config = dict(
    model='sound classifier',
    dataset='short read English sentences (LibriTTS-R)',
    train_examples=26041,
    noise_aug=0.01,
    time_shift_ms=50,
    n_mels=64,
    hop_length=160,
    input='log_mel',
    spec_augment=True,
    win_length=400,
    targets=['voice'],
    num_classes=2,
    arch='transformer',
    norm='layernorm',
    norm_position='pre',
    hidden_act='gelu',
    mlp_ratio=4,
    head_dim=32,
    fused_qkv=True,
    bias='none',
    qk_norm=False,
    parallel_block=False,
    inner_norm=False,
    moe='expert_choice',
    num_experts=16,
    moe_every=2,
    expert_mlp_ratio=1,
    experts_per_token=1,
    shared_expert=False,
    subsampling=4,
    layers=12,
    width=320,
    positions='learned',
    pooling='class_token',
    loss='cross_entropy',
    residual_init='none',
    optimizer='adamw',
    learning_rate=0.00073,
    beta1=0.85,
    beta2=0.999,
    eps=1e-10,
    adaptive_grad_clip=0.1,
    max_steps=5900,
    batch_size=256,
    epochs=58.0,
    lr_schedule='wsd',
    decay_fraction=0.4,
    final_lr_fraction=0,
    warmup_steps=590,
    weight_decay=0.4,
)
Rows from expert 8 of block 7, named by matrix and row number. Rows with one number belong to one neuron. Each number is 128 + 24 x the weight over its row's rms, rounded and kept within 0 to 255. All counts start at 0. Numbers have three digits each. After the name is the row's rms in percent of the matrix's.
# up: expert up (model.blocks.7.mlp.up, 16x320x320), inputs 107-213
# down: expert down (model.blocks.7.mlp.down, 16x320x320, transposed), outputs 107-213
up.184 087:151131163125123105078106162155099121122107084148125104135112110093138092112193155124162172106171095104179090141094117171162127133142133139108153145123123133121134138117088137139143126140130141122102126137152138121148103139170134143133079102137158095119163142162127121129130163134151127117129144128143127122092143101112131
up.185 095:149171106125124178130125148150136139152113109118111099142116138144122148132146148122136160153094162139158178118149138145143128136103085137129147172138128110054130145107162101159130145117156162080075117147159114155127082094124117138084097100149138124160116102116114090182136120105140132080138095105159142121109109090165136
up.186 096:167129109114144155098087073097135133135120156104123158087141164141094151119149121127131127119102125144133147120134136124151117107144115170144121112058182145126094143112124104136141115128172093128114120119140150106104152108094153109136118167108104140184155125190136144126126132092126135128149121086127109110132103120164100
up.187 097:144136148097106114121120140174118121159154142159111111157116137135095124106192128168126100127119191137167152114168107118135100144113123129127119106136091129096128157140162101094102144127122143153101127142117110075130127125141116137095097123147170162086109136153133176133127138137136099137184110079116133106141131143101129
up.188 096:153152097130177144132144090149108120108158125072136139148135119140176145095139130124162100084109117107143126112184106164161127162119102129113136138153129192109099092169119127142121152126100098148097152091090105155117089119129139148172099099149118157137154122155118097122138167143125140109134106126123144141085109104100106
up.189 088:142094113162096100157108167166141127111128142138104108086134145116133195142133105137075120132175122150095165145097108119120111141077106134108134172140149107116126151147117150146095150137142137130134187115117136142117080139137165106138095105120138108126150132117115134124119124116139147107136144129109111129108134132105113
up.190 119:171142137099163166093167148099140173104176153132140081100105131137123118114131098151099175124080108102095077129130090145159115113131124178151146122127137172124133100122145144126095120131106108114106125098165125120100111127105166144114161113133152135143149114150142155172145160143125068126162113115152126164165059187114083
up.191 098:138141108093176124117109102137156161109114141159125167151089118098116112122140121079151140186135137135118114165151111138095143122128118104117128114134120134105093112197143135116149108098125154128130149149145141108114151135102133151088140129125128111140106176132126177116148162095165123162093113095086143106133105089119101
up.192 090:133132145172121086156139134115120092153169119096070139153149147153139123081103161131112112150097107173146125101190125144085142079111143130154135126115138109158103086131112123121108132069129158127156103125118134121122107175173129120128151152184106137103137118129125109125137103101161129100110138137139113129113121143147105
up.193 093:144160108131185134091140116146112135075148118125100182133128125147124150127115139159109157122139153154124077122132140151176135146139145180138112129154153115133131141161130168100128134157102161127111113103124155103137151121152124160146097096138112126085124128137139120120141087119138125160099063120140118132129134118167150
up.194 096:152108116109139071107120113118048160119154123152130119104136128116129087137132123142128121140163126146124143117139147107127127145134154151128141140074083150132137123129106133110115116138130130100116141134142107111122161177086139132167139154129124102154117118113121103152142075102180087136126126123139122086128114161167107
up.195 097:106155107111109151101133142137147158154108143104154127094158109114105137098141115127085146127101155130113112149130171099163114126100155131117125143086103128145151117122109165085142120135172151112107181178088147160124140121141143142136107164122098125137116170102172154168106156144139113141122097101154110136143118121148110
up.196 096:119147116175174148147116118109179112121121161119113102116132147160113126159091137134120130087143133147119125106141084124128115135156093180108097160132115130101100099114121105115122129106143138150100130114173126126132132152127154189098147148122090130127127132141099161131131134133128070109135094101196160104093102079111111
up.197 089:137109128117113146086138111144128122088121168140147124113136085134119122110146129178125117173161117104141123106114105147186153142134098103129121121152158130135148075115136087131130125147131137120103113129105140126197140123129094109145149139136144170098135139145140158139187147138120117108162076125119145101131123145135105
up.198 093:095171119099124126095144134118150132134165142174140112131131120148120133103120159128149092121144168123102106138191153155120114123148120132108092120108169143118120141140158124141150091153100180138138160164169144118147131121088118098125092117120133140112140172096142163158115148098099108083106103118113172175137130150161127
up.199 095:159145099174150143092135113130109095110119161099135104141106118115108140124149162122174112117153135128158118150106131158145124134128132116144130123114095119124125096116129097133103119138137153171148147076142132092099155080162139165153136114111117155101092136122166163124074138138104201139132132135107117154157130147119112
up.200 090:170115196165098107145111159160140157134125187087178134095162115132151129113125126143113124105094128148137145150107121168114130139125137132114118125123119172158148125123194121106110119106147105126144122101160108156175162069119112140145110102141131108103118126089116111089104082058130170142111125108113122146124138128111122
up.201 099:099172127121145129119140149128149160143159121133120147096135113081082142140139151139156156137165117115093130137191117103158134092134130138104161141118113144109086091122144096111136123111133125167153153132103113130131095157124098100095118158106112152181101136138168151075103114120122112119172130154106117152105152135137110
up.202 098:166118149118118116116144101098161152096117108134130153080108151142124097127157117159140159124091163131125126173149159119125124141177102132159080151154126165123138133202097135105147128117098124151106167121145146107150094075114113154097091101158170112147178121136126156084130100124153102171124105127142175140091176117102126
up.203 107:177138112120124135120145156172087089102180096061102124136130108183131080110152086135134135149108117143112104147153144149125131151119145113126155114115124153098155098123127148118141172138163151145143144079109118091100104126157123134094112119172150093158152156175139133143083140088154096142116094162119143118144170163076113
up.204 100:149148115144115114094090147112143164126116106113101106076114101118147145126135130117136125078130138130130118178139113156148158134130085106119131102110106121128128094149155087151108101108154140116103164100106096100136111109152149123098143110117130185144135120117139132152124135149153127163131131125130156141104088084128110
up.205 108:132168124133147121130097123087183138056107156137112163111131166117171142099121120139119162143135117092106107123159102153119113123187142131106123133162095152111127130151116139123140120117120117134073186104171125124139110131109134147137104170173180107111205156128085144122114138154147135136139147137070166144113133142094126
up.206 097:096166177131114132083127141155171165112183137110095119102130112136142133110169101137116122145141139154135112161174141161099125133176105174129108108149105119118135121138100088135114156142168146149133139106112076090135093150144139144134139124152123147126159123116152153119123155138113138168130117107142092145150137154110115
up.207 101:196167124150129141126119129084099152101122149168132119130120164118136108138176143115116131135099170141137115113134114140156109108148100139114161149108088134106140076158148124114151114125101133128135161110153148140127141102158091132123118135175154114114175096142107139132129143122154121127171133115131136100082142157110114
up.208 087:094153142139130147121164147130113136122134138141164147140149124135133098112127126112145102067117082139149112155151114126143171162125127134189079125100170149132138118113115139134113126120129169134173145143090093150104100129144083130135140143123097143072104091141099166137118152068154144115153130146181142150143114159097135
up.209 198:143155128096155133141155112141147137128140128112110107119082146171167149123136153173147156168145161158170154123161109132114101107155127149105133153139114147132138102153132136113133120094182093136116132086103119117129107140109128154137089177133146130127154156097107183105132122146110149151150122129145138100092148112130118
up.210 090:152124098117139127130137144135103170106114145145160137104117153146126116155167141136173112119138155139126123144140169122144145134155121093157146188074117182124121126100142127159143150141129126108097110130154140044088155111102124125102109119121098168092187146114132134110145116110087111094142170143105110149130104142145155
up.211 094:163139124130106172126089137117142176122131107087100154146119095120123149126058121156136136127147139123169073144134145130136111169144085166133147135099135171123099147138142166159123123111105139158117117118175111094134115115114139133116161177085153176115151156101089136117125171157103121124156095097147144121130153139149093
up.212 097:144096146124113125120085145104111147150128148152151122112109132126135178125138159147133121158103177166088103137155130184107105134151109135097096112095142144093123097152155099124133140135107135142093137126091125151159129093125120166125100115161167098125115116136186100155126110150152112106109096111123134134091121105103157
up.213 097:122102105139139143113138118170103138120154089151128159133155152122090102112154112160169083113129159133144150149128179139131168153096118158131117133113137115137123075096132125115097120127150143159115132103120173105110109133166101137149136108149104175112129094108182097179081159085136054099126146102145144128184143110113118
up.214 097:139121061147160160120085106144115137135106107135099163124157145161140112098122128138140095144130139139099124169161114133141085142097121161149130139075095170148132097081145149128083196143104139134142158123167136120102116125119132159093122081160106125106160106103122139135155134160153103129142070152161140146108140119142120
up.215 100:137144133155146114141108153110170144115136148160080123100096132138051084175106124127106122131147120105173126118140119125093112162146170113108125127113107157166126144125115121106111137098158158151109142095114092149113154141125144096083161116156137098136136172129140133130083131120115093136125137131095157130134142107106159
up.216 097:151134124151125140093122133137122143111133121115070144094121165147086140126100114134120107114161138193134089116145143139138128086132122145114108114154151129146127122160117118061138106101121159132203143135104112152152135117108124122138102126169099110094095137135113113142101117097141109139137179123099142139119150138112170
up.217 090:126131133138147141111147140149121147130129089087140138186153122094128117108155161097118115105115106130102122158131093151153117135117175122151085157152130096135131126109138150146080125101116110152086135133137169119148083156167163122139123118174163140143116127123105148183075118136102165114131109135133164149126096106078120
up.218 098:180149108094172159105167172127132101091161140125108159137105178138142113121170099147135150138173132138135121159197080106130126155156149149131137145139090107163101130102179111111111142100121157165143126140126134097123117125134138157118098169141160101109155145157175168127152132167158158143109086135103106143118087135119128
up.219 095:157162132117142119103070103119137111077103136154119117140093155140088140129140155120113173136163144114151133129164091140159128107163106158166145128133106103152140122079133105119096089147111132147123153160138111123128172117104115146161139100168121156119136184105142137161143130133137093108116093094147143137117113158123130
up.220 090:118123127153086141123150105103148091130125125091166141159151157115115141120171131083091130117075130067125118100164164123146140146118139135124112176153135145106105107157135167099124077136127120096129170122159126160172117158146153140134166140171140146129081159123140141143089122127166124111135110123163155123114090135103083
up.221 095:108090159119140091138138124168107151149094100110096107120131103146101139143144130143094098175147096118095129127140095148136117162146118128127153100143132105081141145127138186136116178097109095150103083132108072161100139137105142145104101123133137140127102133105165140137107152178142135063094101133156117110137131143161100
up.222 096:092191122160119109141089132110113147141119117170137123129154124114104140121111132146128106103153113137136139164130124118111129128148102075115132132161111128163154151131118101145107162123089139146125153153129129151086065117137122087168093142124148146139164165117161137114149089117149140123146166160178161157150119079133137
up.223 089:108144137205120140186151132146134160121123113135101148128146124116094138173099101116142128100144116092147143127156125154126148139090124166138123136103113168142154083127122136150135077170108171067085146106152098188136118130189094132145106157155084136182113160150170127107106152155123116145130129138116074123108141139103113
up.224 096:150155125107130133095124098095117122108113114128126151134091152131141112114106134163135088159128157127114115125165071112159105133176129132133140137115152115145149127116130109135088119132148099107134094098159164124118132128175153108085128165147132157106123144141102121135108110101125117156166113117117167093074151145099105
up.225 092:135117105135116170086090147085094120089115140137134134106102150156122112103156165150121113142137125136120138125135112098104089122093130149111084149139131141122136130099166053100128099097143143107137154067128112141133134127124157171131119141120140128145120132102153196122154182179134108107148167111127131111141065098109078
up.226 098:134134159131165075118171136154099147076112121173134129110097107123128093156165132107108131137118142139120123133184132152122134161159136158104108175122158142114117112149147098134143127110098134103106148066113110123123165124152115130116115138139126106107150123148115126103117152128153128139143156153155158161156108087108101
up.227 098:123114075114144144122096096151123130128130128138114091118101126122129139083160106100140131098162092122202148093118114139105120148122119167157152150157150118100158130137119143126111085153146088152163101113146199099124098102117168128130156148134158156146123125094120108161093124086120148113147093150140161113101136163152125
up.228 093:117156097115126144118138119093113113097116105132144117115115105093121107140121179175114137108116120145111134137128114112122115125118132177144091086122121148155154157115137120099174126083133131139145120165152150107121117120082110143140150111122153147109164125122097125109159114096126099123116128145148151139158164111100164
up.229 091:151120145107141124116078094116134112111111124134157123076125133093153154136113149147082079155166130143090135136133153157124154082167125131151086107132155080125135129099132107103107103104146095136141128083129150087143165084147110140105107111166084117151148117141137149147136160126151114147121173121127127147168117131112116
up.230 099:156174151140119124068112099154135148097144122119114127117103146128092143142157117101107123160139153105153129121135092121112125088089130087139158115115086093091163143126122119142128129101080119155101103123131138133129172153155108101111127161105103156116136150153160143130165166127133157133133115138065147091133105108114086
up.231 108:148137148156193162107126140090167161127169140135128131151157111132144143140178105123115194112075141135087099129138082141070129090090117139118118166121106153123126100149137131100143140138145103115092148106129127145108091143150115112107142132160141112139138117112128135151118149124147080107123115093132171166106094115108115
up.232 096:146129140103137097136101156107106133092174109156139118130148108151106140116141129141118096109122136117124128122210105145149088137128121169177138093125131176102140116126149113113154139100128152148141146068128178099127120097121132183117096114156142150145166095125142123085101111125132144130138124110141111117117075141129096
up.233 097:146174140113086156121122089138111143129120081127106094138140086111127136092147108163119144115158150122128130143166057136107123119103091129130127142137145129125126125162132152140098135124125114117112145101146128093153163128156124183103175116138161115143172107149123089105098149097078077144136105171123106146097131131125125
up.234 087:129122093103102129132123125165152143096132116125127098136157119150125164111113150092133084097154136117113112104198138126132150151144135175115102125097172131115128129116079082123155129142076137136125154114106126114136111124166147137181131118141119142087150119095136167133096133146146093141093156117134143159099131124170115
up.235 194:134181119096154124139147127128165170123144149122084112107096148180156155108124116173159166162155186168142160138163110125123106115171116152104087158165124165121118102157145142129155151108185087135125125088092121114157086098132134133118082181138170155140159153095089172104140119134132136131159118123116154118093164107139108
up.236 090:130131066153201143122161148079153117120129150127096112137137117094143172109100141141107114153130147136149129162154159159125111137125150121123083176149133163119138110080134120099123162125149131079079105154129130119123153138093139118126111153140146150164123108130122109147131106147127112075150112143132145092135130137094157
up.237 083:130150132058132144104147086109125129079098089104116148107177183115116097113159131129160046131087141138131106137147099144144097114138120128167142134139124165109142145072166097085155168160090099127093160173135135122148148135122094115133140099131125141130120127127142135125110105187112125126127114101137160149141133133113083
up.238 104:119119133121170135136173112095139159117129137096095190079140098082147125151163092166106122099126137123127112117138087145130121149112087157112132165135130121105145102163100083110096088132135131122087169130132124129114102107143117130124110135128154128149085136097128152115127125103130123122102121115124126173082115148124137
up.239 095:127114172141153126112146133119113143111159079103118163111098178160132094142092141139096134148141087161118129178167091152122117141143141146151136110112145142145096139174128118162121135091124193123120164161151086113152143124101115138141131125144137125126135097103166157131121129108117120102120101160164131137088106123139130
up.240 097:135111154131088131132124115125166124115103107150133112115218096106147126095140126144129148113108128090145118133140098103114132118094130129157119131144123130102134160106109129087131134110115123151130141126128130118143117159126091152153148096171124110100154120124089138146157156139137104155158095119134121128142106141128112
up.241 145:159113160143146142101123122121131174127160102107119088092113155134103126114180129154108153147125136112082111160126118145157116087129117142110139154153118123125101059142103134105118142113151130119102150087151093104123112105158149165094125141132124112116104145129090157138132164112131123128184154109142130153099101126101094
up.242 092:121102151111134144188176181152129146122128147135116101175123118132160119129133125176141105128137117124110056139148134150132117088098106142122106135145140099106096138151124081124129102139095144105142095146138172148119156106134103148169134084109140126143130143110116164115122161102128101147130135080093129153130147091126193
up.243 094:171126119079160116129120116122178149170134131103097109110129147108080103155159149127129142141057149138124079118128134102139107140084143153131104154142101131128120082167154134141116124152138125080108121123060130111119124107136140095105099117177130137152147105113118142121131187139149126118091160097117109154134143134101140
down.184 094:112128126133138128130137103173125131132166159105140081159119135094124156116158140106157109133141113111145133104159135132143096121083140103136136124131134085121112138118103171100160113128091127115149106137117084153109116156085088162124109136131089117086113136169135129100195096147105122146145101110135166126110099127130125
down.185 105:154166101115130087119100094127132108135142145149116087133111145147124126128119115125149145081164140053142134138140125127100147130106131127100109120103155135097166102131126106120140151151147129106095131104180146142104099096100138154160139131066124086120131125137143109118131082161129155165119152122099134099094082132139141
down.186 089:103103082136142109146128145121083134131103119099086146104092111107110142090111118155126109097125135110158098117160144117100106140118159163117112099088124092121095118142148126123135137150127145121127154106138150086117159138136101151116168120141155101093146130152105103098159131148134144093110140112097123137128158123130101
down.187 090:120122136165101117108102145124100159132116181119119153152103118104166123089171125150172095094159156116138105089116156167109109105142094137137169114132119127125094101108115192114117146098074094107087121078116124122177119099072132126165141137172115101112097090126089155114116183114130129060143136116129119167158081159140163
down.188 102:120174105122108121150158145142126154139105143149140098122160107119151152092185101107152164109134124072153151132176137130127100149137073136107135133099142105114152113148094130133131119133131153153094111141143111156129093163093122209115125100109142111133098132159140105094156149119089167121121079130081145112141066141157118
down.189 088:144116103088134127110171146140154138105156164127130094183136116123164128112132129089142117117094144145109122117110105111136113084119141142105130126106055103139133137092153167138155178136136108097125127140157125160134094157085122133128139090115117150112109127149096112097152134126148134168105115158124158123156113126139122
down.190 121:155126146122120116120128113143142139098138078154136152144134119110057101125092141132116087186168154142086163133125145097174132170118143106121121150150121110130154172154127122157088144127163153130191132144121145099107155129120133154175126113098115113126120142119120131110094103118137181165115137153088127083143185116137099
down.191 095:130110127132123121180123133099124163127112122147168157127166147130156107128128115080138064143083166090148141108082117102136124097121144164106138143146118154085117162068119149138131120111154151117093125090139088163141092106122126144108102100111118121136115105119145146153146133118152149101107109120129144130107091142146145
down.192 090:160103143129145098108108114123133085145145188165154103138144101125156114108107123119137125152121054070131071157139136117137111138131152119126129158130152126144161143121127118095147123154132135111140082168119119123157099123112132153140145096152086127138145093136098131116155120162113135113169178121120115154150118113104120
down.193 096:129157136116119146119120168134160123130114132140099120156154126121118185098153119086141169142156139115164133152141091072105125105113119114117127149116172094135116097105125090152120129148139135151122154162127133147099106147102091130147149089112080113124129130133106138166137117157179144136113133128115154132151146085145148
down.194 089:105088115125205171114116095154150138141156138120131112141077148120102120093154156134141103099104155125134161134133094143118143143099095145131114115149126130154167140146123136152106097128128102113103088067093124177097061127129105078147128135129151177125102127063079105129139101127159099117111143135130132112096110152118177
down.195 094:165120099130125106125114166128068131142142106161155153080121094148126117144084174124142132154155103141144152115096141160134110140123130142125124123081139164154092167162130176145155156150096100143093110118138107152126139129153135128144091107096129127141126146126137143101087103093132137150062148144157131165150110096134125
down.196 091:160166112160124158115156140149110169122105075127165120122125074146150080159106151110124147124148129102096181140143130169156120130146107129096118110108130144138131126137132124125115118124110141107158106154077124094136126153122117159147147103072103113116109144148170104139133128104158147077131126140110168122103123134100121
down.197 097:077132128175133111124092121138117119143108127128148154158138134150158119147079141134108101120104124133160110097142130148148133169128128137142115146124134142143131137112165159123089141098116152139132120114075134098096147149103134124126144141128089115104100116107121172110116098121121132124152112140115123150131163136179132
down.198 101:092129129134134145130144169100161143136152113125144114103157118101140117145158128118170115112149151096138122131141117090131157123200117153136108100152088113129143113156115102105145152127152147127145132142166114174156092113088105152137129109156136112146112121163111151108107117126118193162170121134126092143145082123156144
down.199 086:102102130105127155128110145141120110117166167147110137118087156141115141071110141129152122122172113125119133131124129111117116135149124108098159131129162102113123104125081137146082151071123139152104153152111142133176138135117156152129092100119123134068152122123133115141123158149172129117135113112146121091149136147124092
down.200 088:115181145142127166139105141118140116143149150162115118156092100168136117117126149128176153117131114137124106125184135107111149150154108159073110114148127111124138124135124118142082116109137148110159168097130138156114138151143110111145102182151130146125107155174177111128131122128132105136138102121129090124141100111078130
down.201 106:086137141101126131132099098157152153114146136135106109144092138110147134125155120158163129123127116089127126118115116106089140088159094168108110114112161108112178128112143141103135109116103130060129107106119109171133091107099156150166149110127161100138159140148133101155125133139117200122145137086104173118142066141102109
down.202 115:129112125126115117150116164115140159118161134136121122173106117116138093155120117125132112158109113090154097127138141130110151096142103092134078138125151133128100107141118204125172087163123111099148125153085131155144089121116132161121131100142127101096144135130169106114139154170108185141136115142125131130096130122141112
down.203 119:114141101128152123157114111105090150153129191126123121097125103153138170124163124121152138108127122065162111117121158094090134100137098147132138155093139135101088099134114164166168106129135114120090130098142124174122127142131127131140134086154079185129109120156159104155136098160117139164176171129116128130153074134119157
down.204 106:100121122124117129088083114136132142142111159159114096188126136109122130084168128157146121175117100048122145143136130125110111103103092106097121102136126127078154099148116162120138107153137157143118083165130140183121143112113111157123145112145138141092129158148141140114106117126155162106105110122095129095107080141136116
down.205 106:103117144162142085142098153137114186111125131152130130147163118120096073128159086155175130128121173035173117136117135152090122139113125120094118148105147123097125109132114142151115123135121108122151118190139103167164097138049145186114125096117151088130163127136145109117060125182126164143141120121105122150117129134156144
down.206 108:127150150138129149135137118121096126170123165151112109127126094127126150143130101132142081137141107133139135108135129120108132102187161122103144127126150099119096149143152150131131133159113126140103100126136136203118127139073132149122108110141092109128105134136147129168105115149185194101115131066147117108154117136147118
down.207 108:119156114123109122152143150116145120137152139130127156157123131124143118142153144128171152120145134080114147109135135099126115163141100107140106116127146127136162143136162147111096144115171129123124103137141153125098114125132124129129143110110139070128142168152160107107110143200088148175118095126094155102092116139151107
down.208 093:114144133128153129091156150124092116129135133098114162166141099160093142151121138132101127105157106170103141114152147106164148129107144098138152133140119147114154091097114138166107120127105134154118159133094112129189142120113082097101100141110141172109156127128114118168163128142116131082122111133066137109126129142123110
down.209 194:085114110162125125160129170128137128128127164161160121151122090145114121122175128134139145123123123070121107079105141170148156076103091108103107116102157123133111102118099147113184120126121154109099137153117131169139093140101086135106167108157135130103110115128144134135102109143116126112142096083156108126092101151130148
down.210 091:135100094139086125123146119128115134148106141154105092124121138114143102152115154138140114178140159084152109136116106103137115115183140167117130117125131141098131145133100121121107128128098158120132139166109139136159120078112145069149165095112109156116128132183117101129195109138120116095150147116116087086180146114127087
down.211 093:145111149126181139142133137136129120105067094133099103163101129105138123115143058116155108142135153098140131118121149154107125127152177133111120109110159105099120133143120092124174102115111146101129107155127103175131141176094115198115138087118132146143109147139119147099115104099104181140166080097143113144093124147129110
down.212 103:132115068101138096162185149162119196158104149116143165126090114133135168120142133149131089159086141067100149092169128117151105121078134132101134134143081131172105077156142164112148148136100145093137111162129107139141068117130101137096146120127130122115132115124157129160136107166158152148135095139123121099111119132134152
down.213 086:128117109112156128129153132131127118137121163167118115154099138130127122163134144169131108144131152103153139126142127150161114157131119107115152166137113127143131095142075091084148101128125115124098066126130131114084108106103079086169138105173140134149130124135113097124123078139132140082140125107154101116145075123120150
down.214 082:080183136114144166101113110160142136118127117090180121120112094173171150123168118177072081141115123072180112150106105141143142110124104163107119122131106122109130146095130125117090142161151139157153121114173144168142175121096133150121154099108130107116149109100131153094155160186116141091134149094094126108127123112117146
down.215 091:071150105137104153148126132123113135135102118161133098166073112115142147118169126096149070149127147101127153103121141148124083120165139129130126142165141104124146102093134125144082103118122137122122123155154115188138111135137107152157103121118112074141130118121103121105123135186136130126118122115144130142147046120115117
down.216 091:158128167111144119109133159162092125144115163097116133126144061143097098136151087111121117109142121107100112124137130125083148076139155140164132158119139160132128152106107135156140145133126159107104147124107129113186158130111101161106172141173082131117174156083094135144131178103158142135130147112148148119105101127142159
down.217 094:109131094139132115161104133149101124170148135077128124149103129124112131091149123094110163129105161095133125110177164128107100045118092132139096135123144147095136069160147180137087125121117095156124086148125153178124126160079159124111128137120140093133139119106123112131112128154139147133138149126131164182119080129156149
down.218 095:134131163150149111143104152152138149098134177115142162131144117121120140117168149161153123128178115123142136104143130172125105087100106160120112156119086126135113080109150153071097123124155125120086102157137146128084116122126134135120155142071128145071101103120154133158129124118137157115096109103151152106155099126128158
down.219 103:138149122149139163074130150138130126082119128181140160110164133141164108097160096105145169146112142120166093114131096148084129098133122129086120133116138167151168109128102195134148094128159169157140084122112127172124075118092144107143124117105103114158102153155141131106144102135154149107137117104130129124167096125118133
down.220 096:172131116152163141125097130102119105154118106144146170138134141067159125099104097142120154149142131128131151174122140125102139139127096159126166122177115098125165150091113136134143118083134144127107111159103162104158111151089124136106121112101191130095162131075115121126148113154133166155098129129133104098105140111103113
down.221 090:141083125150145085144148108080122131094091151109129133075113184121116160077157138136147151122138088143091156073118123102117120135107115112109133116121144147121136113140114197139113111119125110151167108142121150107140128106127127207130116146136120108156170124145125182119173090080129098161135133114136161156115140128141132
down.222 095:132116126113106092124118158111085109096117149116137150133124123127118108189134130127168089120078106147142117120131134169106096104091108137130121151102135144102142134120116137127168124109094126103109103152141130179116074120134097147134116121142127136164119149087136166114160141136148111122173124110130096125123091150161086
down.223 098:111105110142155126137108131172100107109095104130142130154113134117142151126110102106113102132158146079118073147114117117200129092111126113130153107127158117104126134134137095096122133133184134102119150146151142145106140119135130130145135114112134161144162138137186141186144113109150156181107155163106102149149129102151115
down.224 090:099087138126127126145117146137145158154171114103112121141117140082136062133159099134176139139112132128140162123150109120160118145124144111136118153077117135160135190114094133122140099135119162117168096122120159124110137112136117177055136098117143140103143189140121112128108147102122138123102137115119100119134124146146070
down.225 085:106131139139092142095123125120113181135117124113125126146150123151124139151145123159146096135098126109163137147145149116107108097114140119124128124098101116140120113106141071130147136107092087099147129131135101109077141121099136146080127079187145153125153144132133129101114138131132167106088152142158162076139095087122074
down.226 106:108129132116101144143129123135091161162080140129122137088122134147099115112145122107129159163105094106142148110153125119142098054124078139145139168101148136118117128151113151114169147070168126126131099094126144172140083114097153120089125154176152121119125141126169102139168124148148161140176158115106096145107103140139098
down.227 095:081144129117155131129120133141156117136147141129077154131137090099148159112110091105161122115114175114135144141059165121149138105086096147149132165072112151092119082119141168112202133128134167101149128116148111124150090068125140172142118054138147122127134135156159146138115121164134132119139117093106148116133085088126125
down.228 086:093159151102124111108113179135140171104127144111106152135064153139065159119081121134083144117157174124138126132147120131137121116155138132130139131123110151123093097141113133178105152141132113112088153141142116103126171143127161153116149058145122098132107158121139078124115125145095165112129145107112126089157132148127097
down.229 090:123136106098100101128075155148128114108154145128114128147098138116075141118158120090096167103132118151158111107106128103104120131131118131157163153106138128136128117122106146106118133108162122149161140147136117129140142146158111126159142139164091140139097152153134168099126065120129088097131109137138120142152079151144101
down.230 090:119160123126117098137120145129123091154147103155146148166137149122123086108116147120133118116125086124099128139179110121103144088182150054155130150141143143067144147131155070110153149093114142118102115104102126124158146106138162167172133098135119064169119082129078136077133165126110115128111135135141136121097142136134092
down.231 100:109118116121105086167081115152112139099090094135116108163100175157106089124088105109108095134168085103105155153161123145129117146060138147150131105155100102104178151137144124110102147122130180107152142142153109121119145137089113151149102119131117127156155150108132113106097131119143145154095131153113136105107160110142153
down.232 104:129184073148160108172149153150143188117077170134142121127121094113175139154145147084125165142142170083177138095134103137089135098136096135114111109098149108164134149115123134143131112145139122153167108125122115139182068107154143179114100083098145116112161150134157125125129142134104165115094124084118132073144085117132138
down.233 098:120144148113174173112130148133139139157081104122154151115145118124082124145133139131109124167156125081155134148161147095145172098125174139189107114122147137124149142075131140134128122122125160143154110140126123140118184147100132112132079101108098101132114131155168154113102130100121116137119117172182151106121122080130124
down.234 089:095168132142119135049130130156130105125137127145140164106163112140157112132141050138127194118120160090137090113138109154116119089083123123116136086149127111159141154090141186113144137179081157086125106137118163178148110122117135143131134110108109119182072128130153096131170119091127152090127138145081120109131096121089095
down.235 188:100134111139128106173111185136115151147129161146163125136118093122136088125163134129142150119086102107120117083097121179121145045125106116102102119116160123116066083136115166116191101125128131105101128153137135161144087115120118173092158113134175126099122123146154158113105091164141140141133105082141100138098093157128161
down.236 091:109112125132154126121120166134166097103112110087118154115108130160107103120111115133137165106179133137117126105112129109113113126119122155150093117148146130101124166126107089079158133113098124106114099115140150137123180183122108122136113139177111107077128144131142143149102136107146149171116131133097160125077107117103117
down.237 100:121119110184137137120125104099125167114072148141111110110102115120183169092160113160128111140109126113183131114141129135091117091114122123146099122116155145146118113149112167111154138090097117149122125141118127088087093075091159137152109118128115128113096119148156127116154107096139134139143144129141088122120128093137112
down.238 114:115142155166111103116125101169143129108129105148074132156124145136163120111137113121148156146151139124117172169133144106154143186154120156120081152125097126098125144100174111108113160111118156114178155151149140141152117126096143143145148106075086096126107139096159117114109115138160153177122153142139134109116157138159117
down.239 104:092099120118101157129126099171136139129137212149118124124123125119153167117162104096131132123138126084137076153138102149117158081165081142086134149095136153143141134102136138088133113113170162116119116105092107204149138123108117146122126093136136123136157130107198113141101099133150136127150138082145123162145127093100140
down.240 095:132108146150150084114087091141164115096174086166141112129139103141111141125123127109117170148155135138154119125121087126135135129139145163145140146158144122120108173140148081135112125102134101134131110131117115151141116128132161117123102117124100115052142144114125093118128104152176167133169128144106111150142152066150130
down.241 146:137108120128121107091109111106132107111125069129137159144121147141119070138105127136168085122132159147146150154146138094145111173152170128139142137171103119117104164130152082134062172145124150139151145137130139088130160090109167136146106127101106078129132138126140080099085120118128152133112141157137148088128211100172092
down.242 085:143165141121146136114110145155141125152082139126116142134120153121128131150093130171129166189123146096141166139118132111103150131153122110145077120143142152093113128144139158116135127115098164132106161130116095164139113116110091118098139129110130129101154155137154108135145021086148094084133128151124112120126090183108127
down.243 112:152133158153157115118135138130120127132134090169093149116116144118136079099081178084112165124139180136126118125147126091147123136122168119118129128144106116115173186133138060149081146165129152135154094157159138119141125119096134149135123109076097102114139126157124129106082130153118151155107175136100143111156163138161111